Weights of a small autoregressive pixel model.
Model: 1.59M parameters, 16-pixel images, arch transformer_decoder, width 128, activation geglu.
Training: normuon at rate 0.0017, 15900 steps, batches of 64.
Data: trained on photos of plants, animals and fungi (iNaturalist), 38949 training examples.
Rows from block 3, named by matrix and row number. Rows with one number belong to one attention dimension. Each number is 128 + 32 x the weight over its row's rms, rounded and kept within 0 to 255. All counts start at 0. Numbers have three digits each. After the name is the row's rms in percent of the matrix's.
# q: attention query (model.blocks.3.attn.q.weight, 128x128), inputs 0-127
# k: attention key (model.blocks.3.attn.k.weight, 128x128), inputs 0-127
q.39 098:074120109171117161104153110125138078151109111123120144148099063130126147126099110129134127071089141068116177080055136205166119161109151170124144173070100163222120164161144124109123137121078135135117112135128151104147150103102154043108150173187117134146089164170106134086189113117170120116087103141123161142148146103151126145116152133175048146080142153168125155107078136106138113080099
k.39 100:115110120162116140090088148152138161130119127150097122112123121162166162120153154130101063050161095118103115111147109216142159071122184154079131130107070130141136210111141121114127142168128152087141084102136156105143122152176158115145136117165120090085081157131154116123162162198105074109114125097141153107127158177170091072121078125222062144128124158138150160135156110151144060132081
q.40 085:087139111120188116090113158140134173115136067153125140125106098176082105151095106141135135141159135133133069152086144118166112105157131140176103115133122153091148140159125132151159142080047140108096109119130139151048111050122162153133181123100111082134151093082089137139114199117098179159248168096114113196120102134153120136124137134097109118192149158114086140092085122131140153182099
k.40 091:103090050063114136192067102135123096129155160184180131122136125116129155168168137143157101169120139134132084097146166094126121086135077158175079122158088149124106103091106100093174057091137122118142104158155131211136161126146089127093103132114099119087131203148079110127153113164123118118080172132153156151174116146117145109140089116113173090164127132116109113159037089109139148172174
q.41 101:123157153137122078147166126125170086104175106137119098117075122122167150092059150199128110114112192077082149157084123152101162106119175158126116155137179118099105122137156114109125166151138117134124172096143086085130117192138119086171111152079082152124191129102123108100134164131106136132200154149130117158098078117082103196128107099155102121147083067177114102072169070153142181142175
k.41 105:122160191116066050219101142082144166157157155072118097175150127145104105132168125117135097115108163151122178120109084205162096128129122129124134123176181087132067161121109071209140106135101167140087103172189139125140095190113109144120046119144125167148157164116150137128173142130138165125143111174088124125156119165137133135138127092143078099118117142144071095138140114092135101151113
q.42 103:136132209187116140100087151166147138113099145092096161141101156186151187121131104120145166190094162190134086137176149126091124127141116109110091093165085128129136158152074074186170088136114173128115126123162157138125137088144074105119102136190121146099088147064127102119129117123119097115146157109156174093118113103116139056067136147148102144139082178133097133191155180054115087118143
k.42 104:135130155199127157091164096090142153174162127141153137091141081095121111120112067169154129141149145179128120087085194147087121083122088151135181143102016137143108092127143131118099119130143153144151153115161116166122139137135116153105151122051133166106130109115051145201153100099148114130177138131120194139118089160147133170142114101065163128171120134124112186062156066088111121113149
q.43 092:097126143095093117164093097141132112152150135145142087078161133124120164091142100165133139068129127146152134127092098124167114129095144103147150137146157144148128133144141172147151141117189132145068059184142150135180111117167073144144111076151113152100088102176055116079057142098185150058096056132111080161112134124121127163128169102162136103150158159098063091073151128133191172182155
k.43 100:103144132119111143177124184101164145161119089108099146105169103140131111097129125133158153093099117095100120172081143102120149060120175077113090116083132086049137119093120127111100172154101094108120217099157134207107117162196130074159115106152152144176171181157129184132105090158103119159092071105145106148156128095154125099124124169146113129103138106095058116172106185137196121126130
q.44 094:124086154181126150135100130111159161087128141102100184094081139111126096140142139110143153118113077085128127105134088140175120149135135124185151124119156160142172143084106064111151170102133171103148100084054097111150093162157094165089121120162114066118122083156148047115086146140100156161154137149056122187173117119159147135148153182202168162154120184110073125101112089109087128114187
k.44 102:093129138130134123175122099141177174122120105140098113108178107129141110186105091100185157089128133165084145113118143110154132039156079092110111124088087141124113097157161145135145113090146142133112116132165147119113145175112117098063120084141116093167149138148089075110092171131126131155179182122143098165111131177190112143159176135166144198018118107148137061087122116126082157104190
q.45 103:121115126136093121096085058127135097113130154173167160102132131180080114148174166154101054189115098133105098076115109154136127123166131122080120153104079123170110130106152152231138119125151106089165140134124112161088138127137114183085138125112094130130117079113087097145146115121123173170136240146159030155086152136061155115125154126147137152170105122113102143083132145141167156148114
k.45 100:141155051176062115122075098145115165087161127117105116134161125167058117118159127122120106212134107109105143165141129131139106175163085077065121102127090142084110104160096164133106167124154165144119121147078139138117145128159117157119172131133041088135103166127110113109141109110070171144110232179163131113142129131094190131109151178174140184133154143129076087121128114125113110167151
q.46 102:173123071080182079151086115162172076197139135115133127140150167139117125145126097124064081166138095085188097136123086093166127140139098133135077119162153118152122091128159076110142181050154163160099115119113180093113152145162070141158152172164159121157143132127107171079123124167103095111143109169160196120160126096098142106113092119123164139169123083088106113175111150127097138108049
k.46 095:119124100100099157149105185128166062167123114143153064121166163111136154071145111113101123078136150089193121114110168150123100164117086118146099141109171144167074154150114138116082084048127135167112148103083139092155147095052216110152127141140149107161132110144122137174115150103087146150145129115136131134135139150105205162145099087156198102155143161118108192055091123087145142165131
q.47 105:138132146144144162124111161174171146128086155116174149079174141114145114102145154130150109150151159103112180125171118165087101177151122113111156066162168164119119207138148132070129135125103163146100130044108142132144117133108110165167119127128081145072064078138042100160158158151119120090157113152159119156126189158099170141131117061068076090072153118080115131095154101129105154081156
k.47 095:118104130126143155107126198098171109146072137094139137115146115106151110068113108153192086156169130167142106151084098117101093222168117131071164118128176140103133132096094133089161166148078109078153102086099120098091133153087115118139150174150125229136119149181125076137115147106129141073189175114109118152168134145163129089119109172153101081136110134190099185133149115138159085100120
q.48 094:128204116102093161164137062190133116140075107096120148163141093140156155119149105141079117076115127119102144156133060088210112152180127177158114140136079167181170169139146137164106108102084102117136196157197173128118111097122115118119106083087101176146099175140126116123096152194117086191134125103134097096154154155133142111153146126112077116095108163099127111090116131077110169140084
k.48 094:117148131121062161116074165142141113118129104130133132119077173146131144070116109133128109103166119082130103161121120136190127116125157147128152048147057134154148143083098051155099193188144111191124138116098129153077153092091097173154146136146160149082146219133169145137094108177095084101149155120131154100115180084177147084179148088098118120072158168148098114124143156102133104107115
q.49 092:090147151213121150093106118131046079116116080144175121174039149124060182132087098098149107102094163095122128127167064119143206143132134159113169143155155113213109109144148103117135170117127116133130142149118113153115150165135185073151114098157115165103093131093141156069115131111107117124132098102073155179108112117124139109118106178114112125125138171158135161195086094131142160141084
k.49 089:139095158124060109170153187123135111105149149107180124118127049120171131166140065140137174131137090113129103181118127105189177113135106158094125137117162132117125160142117088102195112096137119122048146181087076117028124123119169156151142140098124112078169174135131144150112170110145111102108184104117145151112102158066148109159163172075121120133176101139049101104123084136145146137133
q.50 084:146128100139123173110163140186099137112154105125135147145147108139153128129172153140112148173091102165089150132079090126113162124093128117082139087107143115140116178146135086118139136107097067078120079199129130157153123087129098132127130135150178195183079124117115077200082117145198251148084095183132128132110112122092102107092117080086130117136196148137134066140094134146135092151131
k.50 095:177135129095164163145071143101124092141149104193112117120167139145122126161096162164124092105102149157124163135144145110069119087208127121109124112095088111077104119068166147115127143172094173153084171072202159152143183098174079119093110084080147104121098156068081098100144121159108212149144057150126128138137118159118137149104095130128151150119076105110148089131184180097122146129113
q.51 090:153188157104168151134105120152121096149144164070095116145172097118098115149142052151162155155066122172080172166166098067101180117117161056149114124071116070119102159114111122136131124125086100086151161167081160113151153127090182145090132162149140164131106088126105131215152114146158202186082082148158154112114149141131129095155055136138107127141149094111127100115104123130131140152169
k.51 093:079136109118162127160155148162132079145128076133107105122090116176150082192110057143102190082111150070106163174134171043112154164126113142122177124082153102173111137121077114155114189136085143144147151168139119119164154109103171145150157111062135093119125161121160074116139144099131181154059114173113111198096103107132146122101177157089090096123159157119097105146103159142093125165153
q.52 104:151111096124117112118145109246144107131101124139124085185129084129059142165080129104129114144079157113182133084169127121161133104138153183127117125167097120142064075092072155148103149157122091064126168179091091101100138092135173137130104094106147123156075139097054170077123137146062160155122156144111115111141194108124171142156129129153150147124157138100094186148119148138112154176112
k.52 093:145109106134116141161136166132132160111188135162163116142069152184109133191148211146097155116107191115184120105167179081180150165126146151117141118086121097089111089102093152116089139138118131091149137118113131067104174112118071144115105081132110117199125077041133166172116159105078114116064112098139131136186107083138180123081125151142092096123144166145128138155123115070159138163111
q.53 093:196080090141098202097108081125085160127167136197140157125100109122124096152186112114107147158117104146140209082161110122109095085164147131089105123162138178139136138174116110135115081142196145112125140086143098116097165091116168076192113122066110100135116110177154082077105115162155092081154111162177137139116107166112126062092149148092163118068132152102133121108148111169126168116109
k.53 100:133094078173113155083128112149118103106117163148168121149151186125174102102092142095100132149136116158138182090107096163064115143171131204168064096138134132070105093192096117126134105164135112090215126098117117074135157133098109077125143199083143109166157100122133139182153117150184109153073125140149081203104125181101136126100120134181120115091113114100177118167160116122133137147106
q.54 096:139117160152135114143147105178143200183112180144162125071134139164095150126143125140112137128160094150150140119158093085178110111166146142115156117180145053141109112113031131088135107091111065150167157151184132151062101124136051089145119182138190156166171153127162143118114132171082165166159160071098105140100114156115135137089105056119106131091098142172093137125141116164106127106147
k.54 101:119111154117118126182085101134116110085150121097119131117152123104149143103095192100130171139118135065117132095147102124162144056090144079127091056077106157144135151127122091094140079117118089078188197143184107203149137132172173140100122083069099153111121090138185144160102118149149104174219183122094176152132093126136135088159147075111124115125141144155135201112122102134136121128140
q.55 099:165125175159131119127110173145069105143144119114158192125099117140052118116175149137171070110114166124143182133114163101138155109143133120102103187125164105094153127070151113128110108169070138066164163118149122128136194113133081146130114112136185134102078115063126021133097148084121093146114139169109177150091132085090127121153133173126119127160111116117135167158098161082139165076059
k.55 109:048140118120118082161170112120168107152149149143128119087163129109134141167188106133106101120111157116092125124150139126150099050129091138154148113117095155043154125093140145169076167147110025125115175160078139209161139083111177125091135125127138177147106114115056176111170095131156140079123131202135090140176150171156097136140137083157144097106152104119107143127138083169104111142120
q.56 102:160149109137104128112083123124160089121125058110096108143183152034149137117206143108098150087114145166153134088171135143150156103109128153090159111114129119115187172138152156130188113148125108073147116104098129128124104138108126120187154127125132124145193148080180115124117041097046175094113106198115196135169170072122150130079102101132098125167163133139124132104126149095134105162081
k.56 100:148163154133168069098172156134120113157132057075146144118159121109177116101111165045128104077123099121131121131152172114151142104119111066123081098106136106172146141147121126136101133183096184130155106092088128156102139134167170135109147162132083110103168115158100161154086077148224153115116125145090113181116115104137096143182098117117160143157088114143165102084085210078070156154155
q.57 103:126115164080148138103109140177139140146106139049129131140129056147162150089108110185166116114187109155120109135168098127149149122113147127059158117131136073138098115132093162132146152175075179144120114128085134063112172196142142153121134092140152198115076140174151143075167176125139106143151113075118087106099112096230121122073146136122120120155141120133127152090199124111178108147083
k.57 104:113153129097106104135144147108163136089168138183131130036085162128139130144130087126190123094186119123119126122145131182198158140100126125150159159084169131127166118144145053116076088128136142119182115091197145107090145100117122125147131157096099128117116083119123136133175143081048119130164051083098106119182160128108113203100130153176157103129102108111107194103173101099125095154091
q.58 098:119148116141179100091123085169164112112086123195100127191065089178122199112134137149079099099149114133162168097108098120079124127199109129140148108156139143122073132162112148149116077144143094163130153114146154130099061119084145079117175084088055193041163115155162125153159119138111094124114119101144143095146110077160122142091118129167096148151134132104076121131146181159152149165094
k.58 110:182169086152127087094184059122114086097140143139095085156155113144164146135143153129094144146134095197162115150114142141138111119156099151132127136153207084111132125127177043169096094129077108139195137120198130164127153159188154129080085148139129185193127164101125160121128069128091099112132137094123092119107122166118094113138160146190067152130092144091091143093118174107149164106127
q.59 108:172141162051159124092160153138166151173081168161122133106148138141117179089112155086130076158134136091127151101091130080177079114175104172150103131167093159111105158104102105107077137142081174184098163116143171131100038156147096165128193171138119106082110139098099116167129102159082145127132143111157154167080129079109179123113114129132074114121132123185109108114153145144144065180162
k.59 106:116155099085122153147164152095228113132124147169145112106144111165139113097101109147104109178146108079118101162098095057086108150105129176125093137178167127175049179189115111135123093079167153161140067106178125091151144173168088143127177118111091138115158137096153136125099152126120170135121213098145121157138126129099134137161071187143150119182131107143111163062142089154108110103130
q.60 109:195075115162156078088123084166111165141159108134127143179173099150120128117136099115123123121083126125089142089108119154143146135136140095133142127135088113179137112131150151146156137165100101180177125065076113134113102161011165082096134135119089171120167161128136113132087143137111145076150072157133168110094152174117104109122197118123098183157112171133177061079097179119144164097078
k.60 102:190162120146127069112135131179084117155126117157089133103134080102142111168208162071054143116150061126136148098125144156137144156127080128078158115163141149120120134133131053066153143111094113150153124169150132114133167134116118089069113156138110145101150139118171157116118118176100160074065132127047164123091110165127072154125104184184148180112123132123148138122196140108126195141106
q.61 103:140106158124131127105178117169112159136113170129078124144112070166100081096167131146147112093141101112176110148118064099149151113094161157114141135154155167122104135166092132091074099068115146130186140172160157155189163177162168159157195076135163106142124112140106133123114125146081150122095148141104172095050115098101085147103093159075075138131139153193164057065138157155105116116089
k.61 100:130124096076119106168144124145136154078118136158201091161145066152090160087129071087129135097178159096172099168117054095153137118152136123081151226146146103136131112174124082082144112138146131153183087133191138123119132100166123096140142097150148085098135148135128183116140171159101156164109096130154142047114103050134107150102120174116109168136138159135139147128058094109098166114142
q.62 101:044126141117141102136139113145152153210141157110133107137120130151109102125096099139130091140089102133155107105122108094201180104140124124088158129103179096081124097129188206156135164162104121166139121149136063108178202141139053175104101141096103172110080142179159117143182096140046093125127125124094143138121100147134173118099085153110113155143078124119195111127120140163131074162132
k.62 105:134136144093104127146139187088143122076123120145117156107093101177100168140064084150119113124188107076148216147113128104107138117116152110102157201134184134170098130138145138060076137095161146140115071147075109169138160120102120120106131130132115131186135109099096138083112144080174099120050072150202079116128122095121132088152157057164152119098155148138119170132142156138091090174132
q.63 099:146091130145120167126131084086114075091158161129113132121153179167124175122114150112114108149075054084055152148089105146115101138154153185134180095083154164108163097186140121121041103116139103103091138166114158120073158171133168111139115164151142135192174124134125097167109138107067109075153092163160064168172136099135156099111137146154132127118076106086137135178064111120147104124147
k.63 098:094089099133119106159180121120146084094113061145174129139123108171176161095168189105177158161158102099065087075120164147124185123155107118090159110113167142082132173114138161195066100123130101103085110160070097107124169148147147135147088083157094107134126163125132099103133130144071142134151092125131117149107138098169204104150098094116113167087154084113198088098113106150179147144092
q.64 106:110179095062128139140118141079146118109129136198162099077102197131118148135113186106129133128147127151098173112073141108106123128169153119173129165171072115124096104076147152152166140178127167115156117072134144140091158139150195115092106091126143166177148086096123161182142145135145112127100116085085161144131086162040194116144082098129121083134179145132140060174159086127136112095100
k.64 104:126094092124150119165066162128052175071100119128157146127081186102129170168157139119161108103153106132126133116092126146106127144200139062191070150121107162098136154156143120128134080150117117154128108131138141199065101195118139163123114082168119132107131171123119161152148170166117136202160183158126149139070127077112164103098061143153119128118108107145101082167090099073117112090119
q.65 088:122128150160141162132113127148113130106127069130102156181124082108110113142092070118143138075142105071153077163155117103149092176149144161093131131139100161100182157097148117147108134131106172124084100156108096129141153130079149117140091159140061164159173074128115068073189088097114145097107083108141140110109120094179062070191164210156092199138136128148089153102124156117115170139163
k.65 083:064188148120079149141143142136154097123107168109143113168150152158161136064103182115149107149120114121159143108090117074114133118147111134133139090081166149053106085109137152152131128135121149118150201209072125095079088095099206129150156076133147142101096136160122115121100150165143132126065123121157160094188141165176138110080086167139219149103097077106092117142108126135122086138148
q.66 057:154074110167117132118160127129136163115116116127106076136116105138117097110091095153160177100157136110200090111128129156178091156145136116059081051142160109188131140152158109173096095147132137094113114151150151169107168134086150094160080140112110158154165046154054107197141132125169168165118101080118133148160132098184144097143169123120043159136135144156074093112101162116128142130076
k.66 070:125144134113090180162120141140111139148076199135149130127203159118184180088146146106104079164161091219082148112125078090120163079105136133123098110072161086071131082105164099110072133142108104141188115148097061102132156114154132150142111090154122067123095147163209138133150151118157116150124133174154146116104146128169152117112099137100163132104098071120098195142136149136086143105154
q.67 102:154093139118098139116096136152131137150112143136144157113125175116148148150157162162118159110111151121171130143102120068117099123100096159116207203197139106128122101134117160172139169138126163140102116070135173069137112143126111133084190092089120156149144150070154100076113163100088140061212122125149109094138187167082153162091149181140151087144095064116191124145120100098151138116054
k.67 091:085140115140131131124092158128145010101158090138129134079160163163115150129128142157188145072134078115153163140135171103144145085106137134119140167088141108051132103161130123162165113117137128095104122141089093135074143106112121067149175103125134154098077178161084170139098180118124115112114145129113132127187137124229102107093172204139075071162124151155085115114114149163121108111146
q.68 073:156140073116142129094093110125180171102159109173137151111169087090140111155143205141108076133170124153147174094154141139110139184122141206128169100139141123154104087122123168100183127093098099141112111143102178121123090083078139138166147122105134152140131168096118156143126119142110100204129117156117144199170078070116123109095127085043202085115174067090133126131137098132094144115086
k.68 094:075123115143120110124163109149114144117098171181115182100138103058154140128163139133135173157153159101105131176151139101131137153133130180088112071153168134091139070093146165129097147167108150141100141125219213109098157131081193118105143085094145146111110157127156163158160143087116061136101112163161093089132138128042159113123101104099153125080050122112111116094122119079115121188128
q.69 092:158155098179098096170142155185154117095150080166167094176102067103126091118083086172148214104146144083187116079061141122213103183172116133135145108101122148199083127144117135137214125081110150126089082189107124180128127110115153172127107107115145157090157124137140145120106162147088138090124119108116149116149106111103131098129153141084103143120165157125087120152115091104115127124170
k.69 078:085069142166154131162156145119103146125128128193142068114072113155122072137098106144167161070129095130190114172140145137127107104146169092138161150139163183202131151181165141166052144120159047161111095103159099118151130109157143094129101153108097136124165078151074117096064122141157140081160149146120122176094131125154099159140146141129062151154171120109072077094151098123101108101124
q.70 106:057063084120112115103158145112119115099154156116149080177112134105093120125116120146115143146147149129126171145161107181142100137120094179111129116202207142128077160134112149132139110148075077108123108154083117073116132120119114121137077146166159163101216141177101136095125109186069142136126151120134142136166157077129113160159168193143167121122154099176077191147076071112143129163077
k.70 087:085164093078161075106134068130152079141107187077148160111109191091103146135173136114114072080106135136154093110150102122093090149142110138166138044157149185115165172105086118098189159141104113164123133134110132177127081188138071139138129162146135194135161094112091141096139153178122137100114150142085147145119112158093125163117088063175156136177162098066119133132133088148166127137139
q.71 098:084135150086108124116143105129109137176134110099146130134162103144082089147076137094124154130185089186099165138201182038130079136136145158094122207130136159184176127093135165090117236091107163137170151108152066154136118171155142122117137113155102109100110147088177100121127145115080150134123121100154126147109110106088144173129147068120144130128176082104137088084184117099129146129145
k.71 104:125151175136116100102142108128107113124153125156154097132102109084113111188160138158124206133153130073141098085086168143107115061101130181113127120089131124155127185119124157129150117080061156084135132160104137145080079147090132081104161116090176165097087094164084142133132075050114132145185162166124115110152153127135150115162153095164083153121161117152105134098152135050212194155118
q.72 103:162109099142154140078130100144153118159130084106153129111110105126121123157094121168120063145133135057121079103117117182160147140160125095199161098067165093085188122143175148122165165102179164045142100140161160058163086131184112099141150159149108133137143124106092098113103137133157054142101144159092121061163090162130106150146094096154104108141184130117167097206100126131132161124122
k.72 102:239088103193125098139148086118130074168154118127163161103119134116139119154217138155118141139141138154114115139132054124120180131142141118225156115159081103077155108132120092158164136164153159144140098088129145184150150122117137135094099163130144112087147117103126150110170076154100074125119112092151099134123149103142065092090106122133139102112102142138081194134146071069169133165087
q.73 105:072112062118093104114114123180172086119137176119169160072119107146096184154091072106124116154146122116209130177038094112110103187110175117112154100115099121129085116057157134142125113154108102109137149133106173108129138141158173158130135151118130183157136066115109155094159134114169105134106127182143155106147069083076104102151121185119129171163058132143108154148165149091162141100132
k.73 106:112183100119136094133186108093156092158125111098111184148089126149141119086178066136104148154191112095108077155120112127106200163181161152168135132122154094100189093121132171137129171174093156109103121200070085112127128119107117116102100139131132072181136121150140128156162135094151138084139132070120132096116146127137169160088101190119137121046112080120112108140118121108078166210106
q.74 109:129141091149115150109169099089120154147097074157131065064164118129119113118091157139106151127134124150155130102156184159131147126120124127109104105116103108123080159169107100155102173190126119092128114065137140158132128127112138167082102188144152203097166178155108068099173152189136139149089144192151085102116142063141162075175133153076163118055042177168152118123130120147139125118136
k.74 118:144198118134116139107107118096152116126115131168131150137115136120168133183186159104169128138092125140166204100147131118134111161096153065105052116099093137129100147125108118126140176123157157181095119146073093130144135114094146085150103081104091208123127142106149114129135186201128136047070148087092168106191081122146093152098115134129118138138141169147199059132141061143152123148126
q.75 103:204117145170118162118112130140131163135144121159114145092114132125165108159129094179179144115154164069064130200123166112096107180105043140089146116091156145132099091128164122094161184182119106137146147120104112079132077145141125146109093148109143084119111103121106124088052149145077112142164166154149069102141145119077127141166121052117093140106190086119132108134207165178109138123135
k.75 097:173126123186115080107159150128176105087094137073167116124094088109125118114090118109168115081104170162158102158198139131111140116115117122098186118072187118120133139101110129059087100178135069115102090150135140078144143134136109145105212139099113081191084053091160132093075149114165101123099164121119144146115170161140135105179152128126124165165165095186128176155138095129176156118119
q.76 107:165094105137170138064139129078128111126114102184095086126128151111131130123104170130120120110133137173133129096102165146154125155111144110103156098149139134119069125140109175112141097142178142083083147067072101093163186168178152192139076111147150216100157113137130062083071143094123127125091127112137097140102192087114081139176104141140107146207113085133101121161150196140125157070148
k.76 101:103159128201169115087113152092095090110132134144118109080132155111153158152200174056100112062124076129140200138140129085122081132123177146072104180138174092088139182160142107095117141119116139152073133113068098153149082127161121133130088091075128095104173116090131116085218198102119110126150143203114134163131160124106129130153144166144144109120130103146154150103122127140115155163096
q.77 097:167132126143172160124109103137108122153124112178101157168177134190147134091090203153115116117145105189114133114170151091147166156102107106117186066059098151078109148102101115130128128135152142100076111108151120127102126125171101100125054081147075084058131168063117135069126135169113150082155102138113143108158092189114146097114100126137142157147179128149152134135103127101115214117059
k.77 094:214138163153112072144088155149111196119127151112132120062101118112119130073160172153111158152162066072134141127122157116121158082150123111170127107095132141157109140139094120103124158142136193190027102112136091103143152141187084130182088126166100122112148101041127127131109171150139100131130093130150121110152108124145092115115109158117086143190116119144170158138152156058122132071178
q.78 104:142002150164129110092149121125160124145108119154099079101110168089205094124106186136143106149115163188102128163125140037114132125124134125138119086092142115108116081196162166110137122098162146082125143152152171176155165102116146131119152112089087154129165126146146115147119111059128133177139132132199112141097108146121186149151086087174146120125121133162076088103190130083114129120165
k.78 105:091140136130085088163163140089086118127133124056124150174147149102131093153152159157188121129082132101189149171120136116072119124102127159131084107144130095123172118089150119127087089109121151188120132199139229072158070140081158172141125128137155102141107052088198080158181108109145105110146126117151117099131122140156136152174125113107103135171126162178154117093170120104167106120065
q.79 095:132122097134140161095119169152101085157094102120116178105135130106144107102156160070150141164101133117115129155131201054086077127133112143084115142118185143146168092130119072113096147129200097135146125139105174116180165103142098137108073182068119148154129070094175130099107094102114087074167113161109162151180131179111164165056149128143133190179130163145131151073115080101134124087113
k.79 100:174185173172149145145146187179082150108116167111157128094145106099132116089077106118133102087158184118113110112152136100109119192132124158129089056172132112142080091089141125175109114128084136132104129180164177096156148140082136117093126200144183099153113132075131101177079074080108167162174139142113091094116131113123155108153153127181094150199172108051134132127146120138121134105098
q.80 094:141160115118150176097163132132117098129150142119143188118170174106163152239143083142116144107083140102145153158101143086122132114148134137136097147113130142143144143135157123067153115031146163075181106086128152067170082130161077116207118185130105140173138105142101110121113114099137139181140128105138158107119140098056095118128149189109079095169094087163156053118106139106130129109100
k.80 104:159093157127125105139190131122156201121052082164108156109161128105088096118181116081108124100159110144160069168138120139088153158124102134086196083107173136088104129125122160104131171076129126119116144156154187128164136128102122172152153137106155092174152161088119151138163117152170088146052180133097056120146112141085085130191148123108112134115163048081074102127113150095131142132124
q.81 085:160164148158142157106146131100077189151157124137138155091137125143136168209075172187133137167102130149141146129121151096107172083130084076136186099104126131146124102111147150116178136085153152139109135154184164088135145106166114124035071063137113134096153078117109148148108114128109120091171113138098153102068127113029130133126138130170165138131142071108174076122135100095131089151182
k.81 109:100116060112130111119120118163127186104190123149132110104118147067117107142129105098200137133125148178142131151144163146160134127158132102092066145084158169178076174128164057160045173116123138152078165122160072173116122164145120163114103160069123142139091130109120166154105122092119143121115146111096106091122146079093142138110148062137104151137230108151085095174099126133116132093174
q.82 104:134106113190143133130139141164105119169130090125101117142123043109107101129096056151141224130144132081187068111122134098139098144146149070073132115114145088182132159121200082167203148124133144102091137155111092165129116145142136138151105096087114178140162078155108109114172145122069134106136109118146116137152128077162082099119156197186078154151162167152100106123077145129150152132136
k.82 096:137119110062135116126097126125100073104128126139153144119154159220160112170091141189097095119129108148137135172136115153122135104152136108180088163106110150143126127149124081171075108133140069105195134131058093155164102120175096119115136181169131112077163070184117073141051127149135200122133151125098178157095140156208160168098127142147166146094134123117113114122150134087126079110081
q.83 083:120175186109113096150162120152101101142142074130158152155164081142145114119103168083073108124165140228096083084093067110099184150086157147125128147104107125050157161156082125114100101114148105139152147167130100127117124087146160153129102097163065106120110130105136164082117109098164105116155146113136116177170108125145076132174078126157165166117160124099144198098105099091090200155160
k.83 081:179070152221139086102110141157158128142174101131127095147118160129116093174079173137128089171082146140155109132123079120104086194113143171078120115107180161175129138103107101148177189130123152121067112104123080191074127107159073117085109116100128124125090075112130101162176209092160144115133104133118101109097160171130156146143077179110110125147178125103133150169105119123091151134130
q.84 089:072121141061122149115156133112186109144147110136119101175151192121172136115180163121163078149136094183072139090204106125110114085141096122150102163130168116080116141117132137103120139119102165116172166147079100152157193146182059153102146130162093107188147108128120142127138111137108108100154128083130152143123083151155140076104133124096141121093155062165229116096163167144104099102080
k.84 067:105073127073149094128074150123136110093153111122106207087142101160150154130207160126127092122138140163101159140155135177126134081158169125159102144164115109107109050122098152133080120112136138136151118125191164182150128196142097093098129128166152116180119136089130187138143129149136124066145123118084123095121112162140139136166188065122083102140069142070189175096157107136072105106084
q.85 084:068082140158128151112157154106105076130137105101120094158122099125144148069118022136116140153128145124116091164172146161161124147121168073132100105111134080104123139146117109146097110197126125139084064151103097144153182191143198145136140158146125089137176121184122110147150086089171103072094102087108137123172116154191115100133124117160119152106101200204139186126127146156157132084124
k.85 092:141136153152089150120129141122115140136118066120136112079112083147154117114115133148134175149073131061191147175155079106167179119126137082159099178086097123181093133151161153201140113112120123111174127143104185172132139090106141122094111139101117124103179055174068107111191096159074211087143118108078127074142152112143133096162097166197103137127150146161086131098121137143146131113096
q.86 089:078133181140076133113119085164198118132102130130117156104140164137108117163035160081145161131149090068100103175123202086117099122143130112096122176105166158165140080111134132140080205100170164132125114176132100066153116179118117137103147142092135106118070081130162095093144136122108151183162105097166098139103146121098105205099128115118094166138121100129103134147169161132155184082113
k.86 094:147141145055122117177089114184136114150132154173130148141190138130109146123171105089103108108162109233147093125142077102112157064105158106130122112083109143047138083090122086077043116144112140118150134119137113112103136106108105183154171179122141120126033129117194141135103079098159088156131141153138177136089161105164159102138154135117129140112149061127095151177145143128133124109126
q.87 102:127149061070131129155161095104146147163109075075112121130128124170116094165125154151127081172103153093121150087109170114161125096117100146174126113135075173178172164099115155140118149111136152129108105094168151121173103094111103077098107126188056102122137122068149120157202118081195097153142109142147159101163008172162162105132144093128176169144121118119139110141130135097114108122083
k.87 097:185058222178134178119107190096134171171130092138111117107135117155164131081169109149074117179129171126094055100087106056105169152163155081136146127076087061149126122197139149122142131157143125115123117164128143165075149134114150104128123087123182132124122155082127110137120156124156165076160128112159144163124153159069074109121124118106114124082096110155121109176096134095166140146116
q.88 104:114117142134153154121137170109099077097126138158110075063158160110151101103123083073142113146156137115135184128157118120179093143099107080182169104122122193116082135106140220149090078107202110117140069138136093103111108137157171147089103146144073120156103095092090143167066088118096151158102164168157137153117118153104178118170127133129144119139143171159172199086147127113147169094077
k.88 106:149147109197142148048141159074126141092144113125132161169113126123095130090098075127115159172165123165140134137132119146132071163106088119107094135104135098121195195106108151170113095116115109184126105091123185084139124143117086106133150151147132025082094112168147141159152092104178143185161097140083102141129146131200133046164122083138094091131149148139135134154181146162161137160153
q.89 107:103131145104171109119134120123162166154168174140110139131119177111115122156133145090133142116101129153140121132113118206120133066096115192137135092127172098081097077089159165186129141131171159173177146128129125119120085105060154167054159108062148168133111041144147120176070184058099125130154105084157091130091135127090153118165142090074094114142107131080114134174115158123142168145158
k.89 096:107119073118164141141114148133110157084131131164162095165161113117099087109052168127168154152173093096075156074118140094163111160050162140138162120175206138096132164161129119171083099106164113136185129165121110101108064113095150149140138105148100089095203118141096115088161134120146148155095142102149134100099144097110086133133130104115107158140132141146109179134143044211077131159091
q.90 098:144156181163144111147115057119166113121099126116131150110188110121159150110147125176149065153190159126132163107105077105103131154114156074175104152117113153165171117103120161146074028155129135180150100127172125128080149101185146149123158105125072100148093095055091158162164145149112117103056112135154086118102139123061054154102066141150112142177121136140141153112129140104152122152125
k.90 105:132091136137163108129126093138090149147118097167095172122143113166077099092183073139133135150177112102148138208087115084100101097148126157124167078153099134056193130111103155134112141129133091149170125101090132122160078077160091152091115159099140106135143104142160157138156173150128163172070102142096103156142136112064224108127125213163143109117100125085159124156109176079080134114130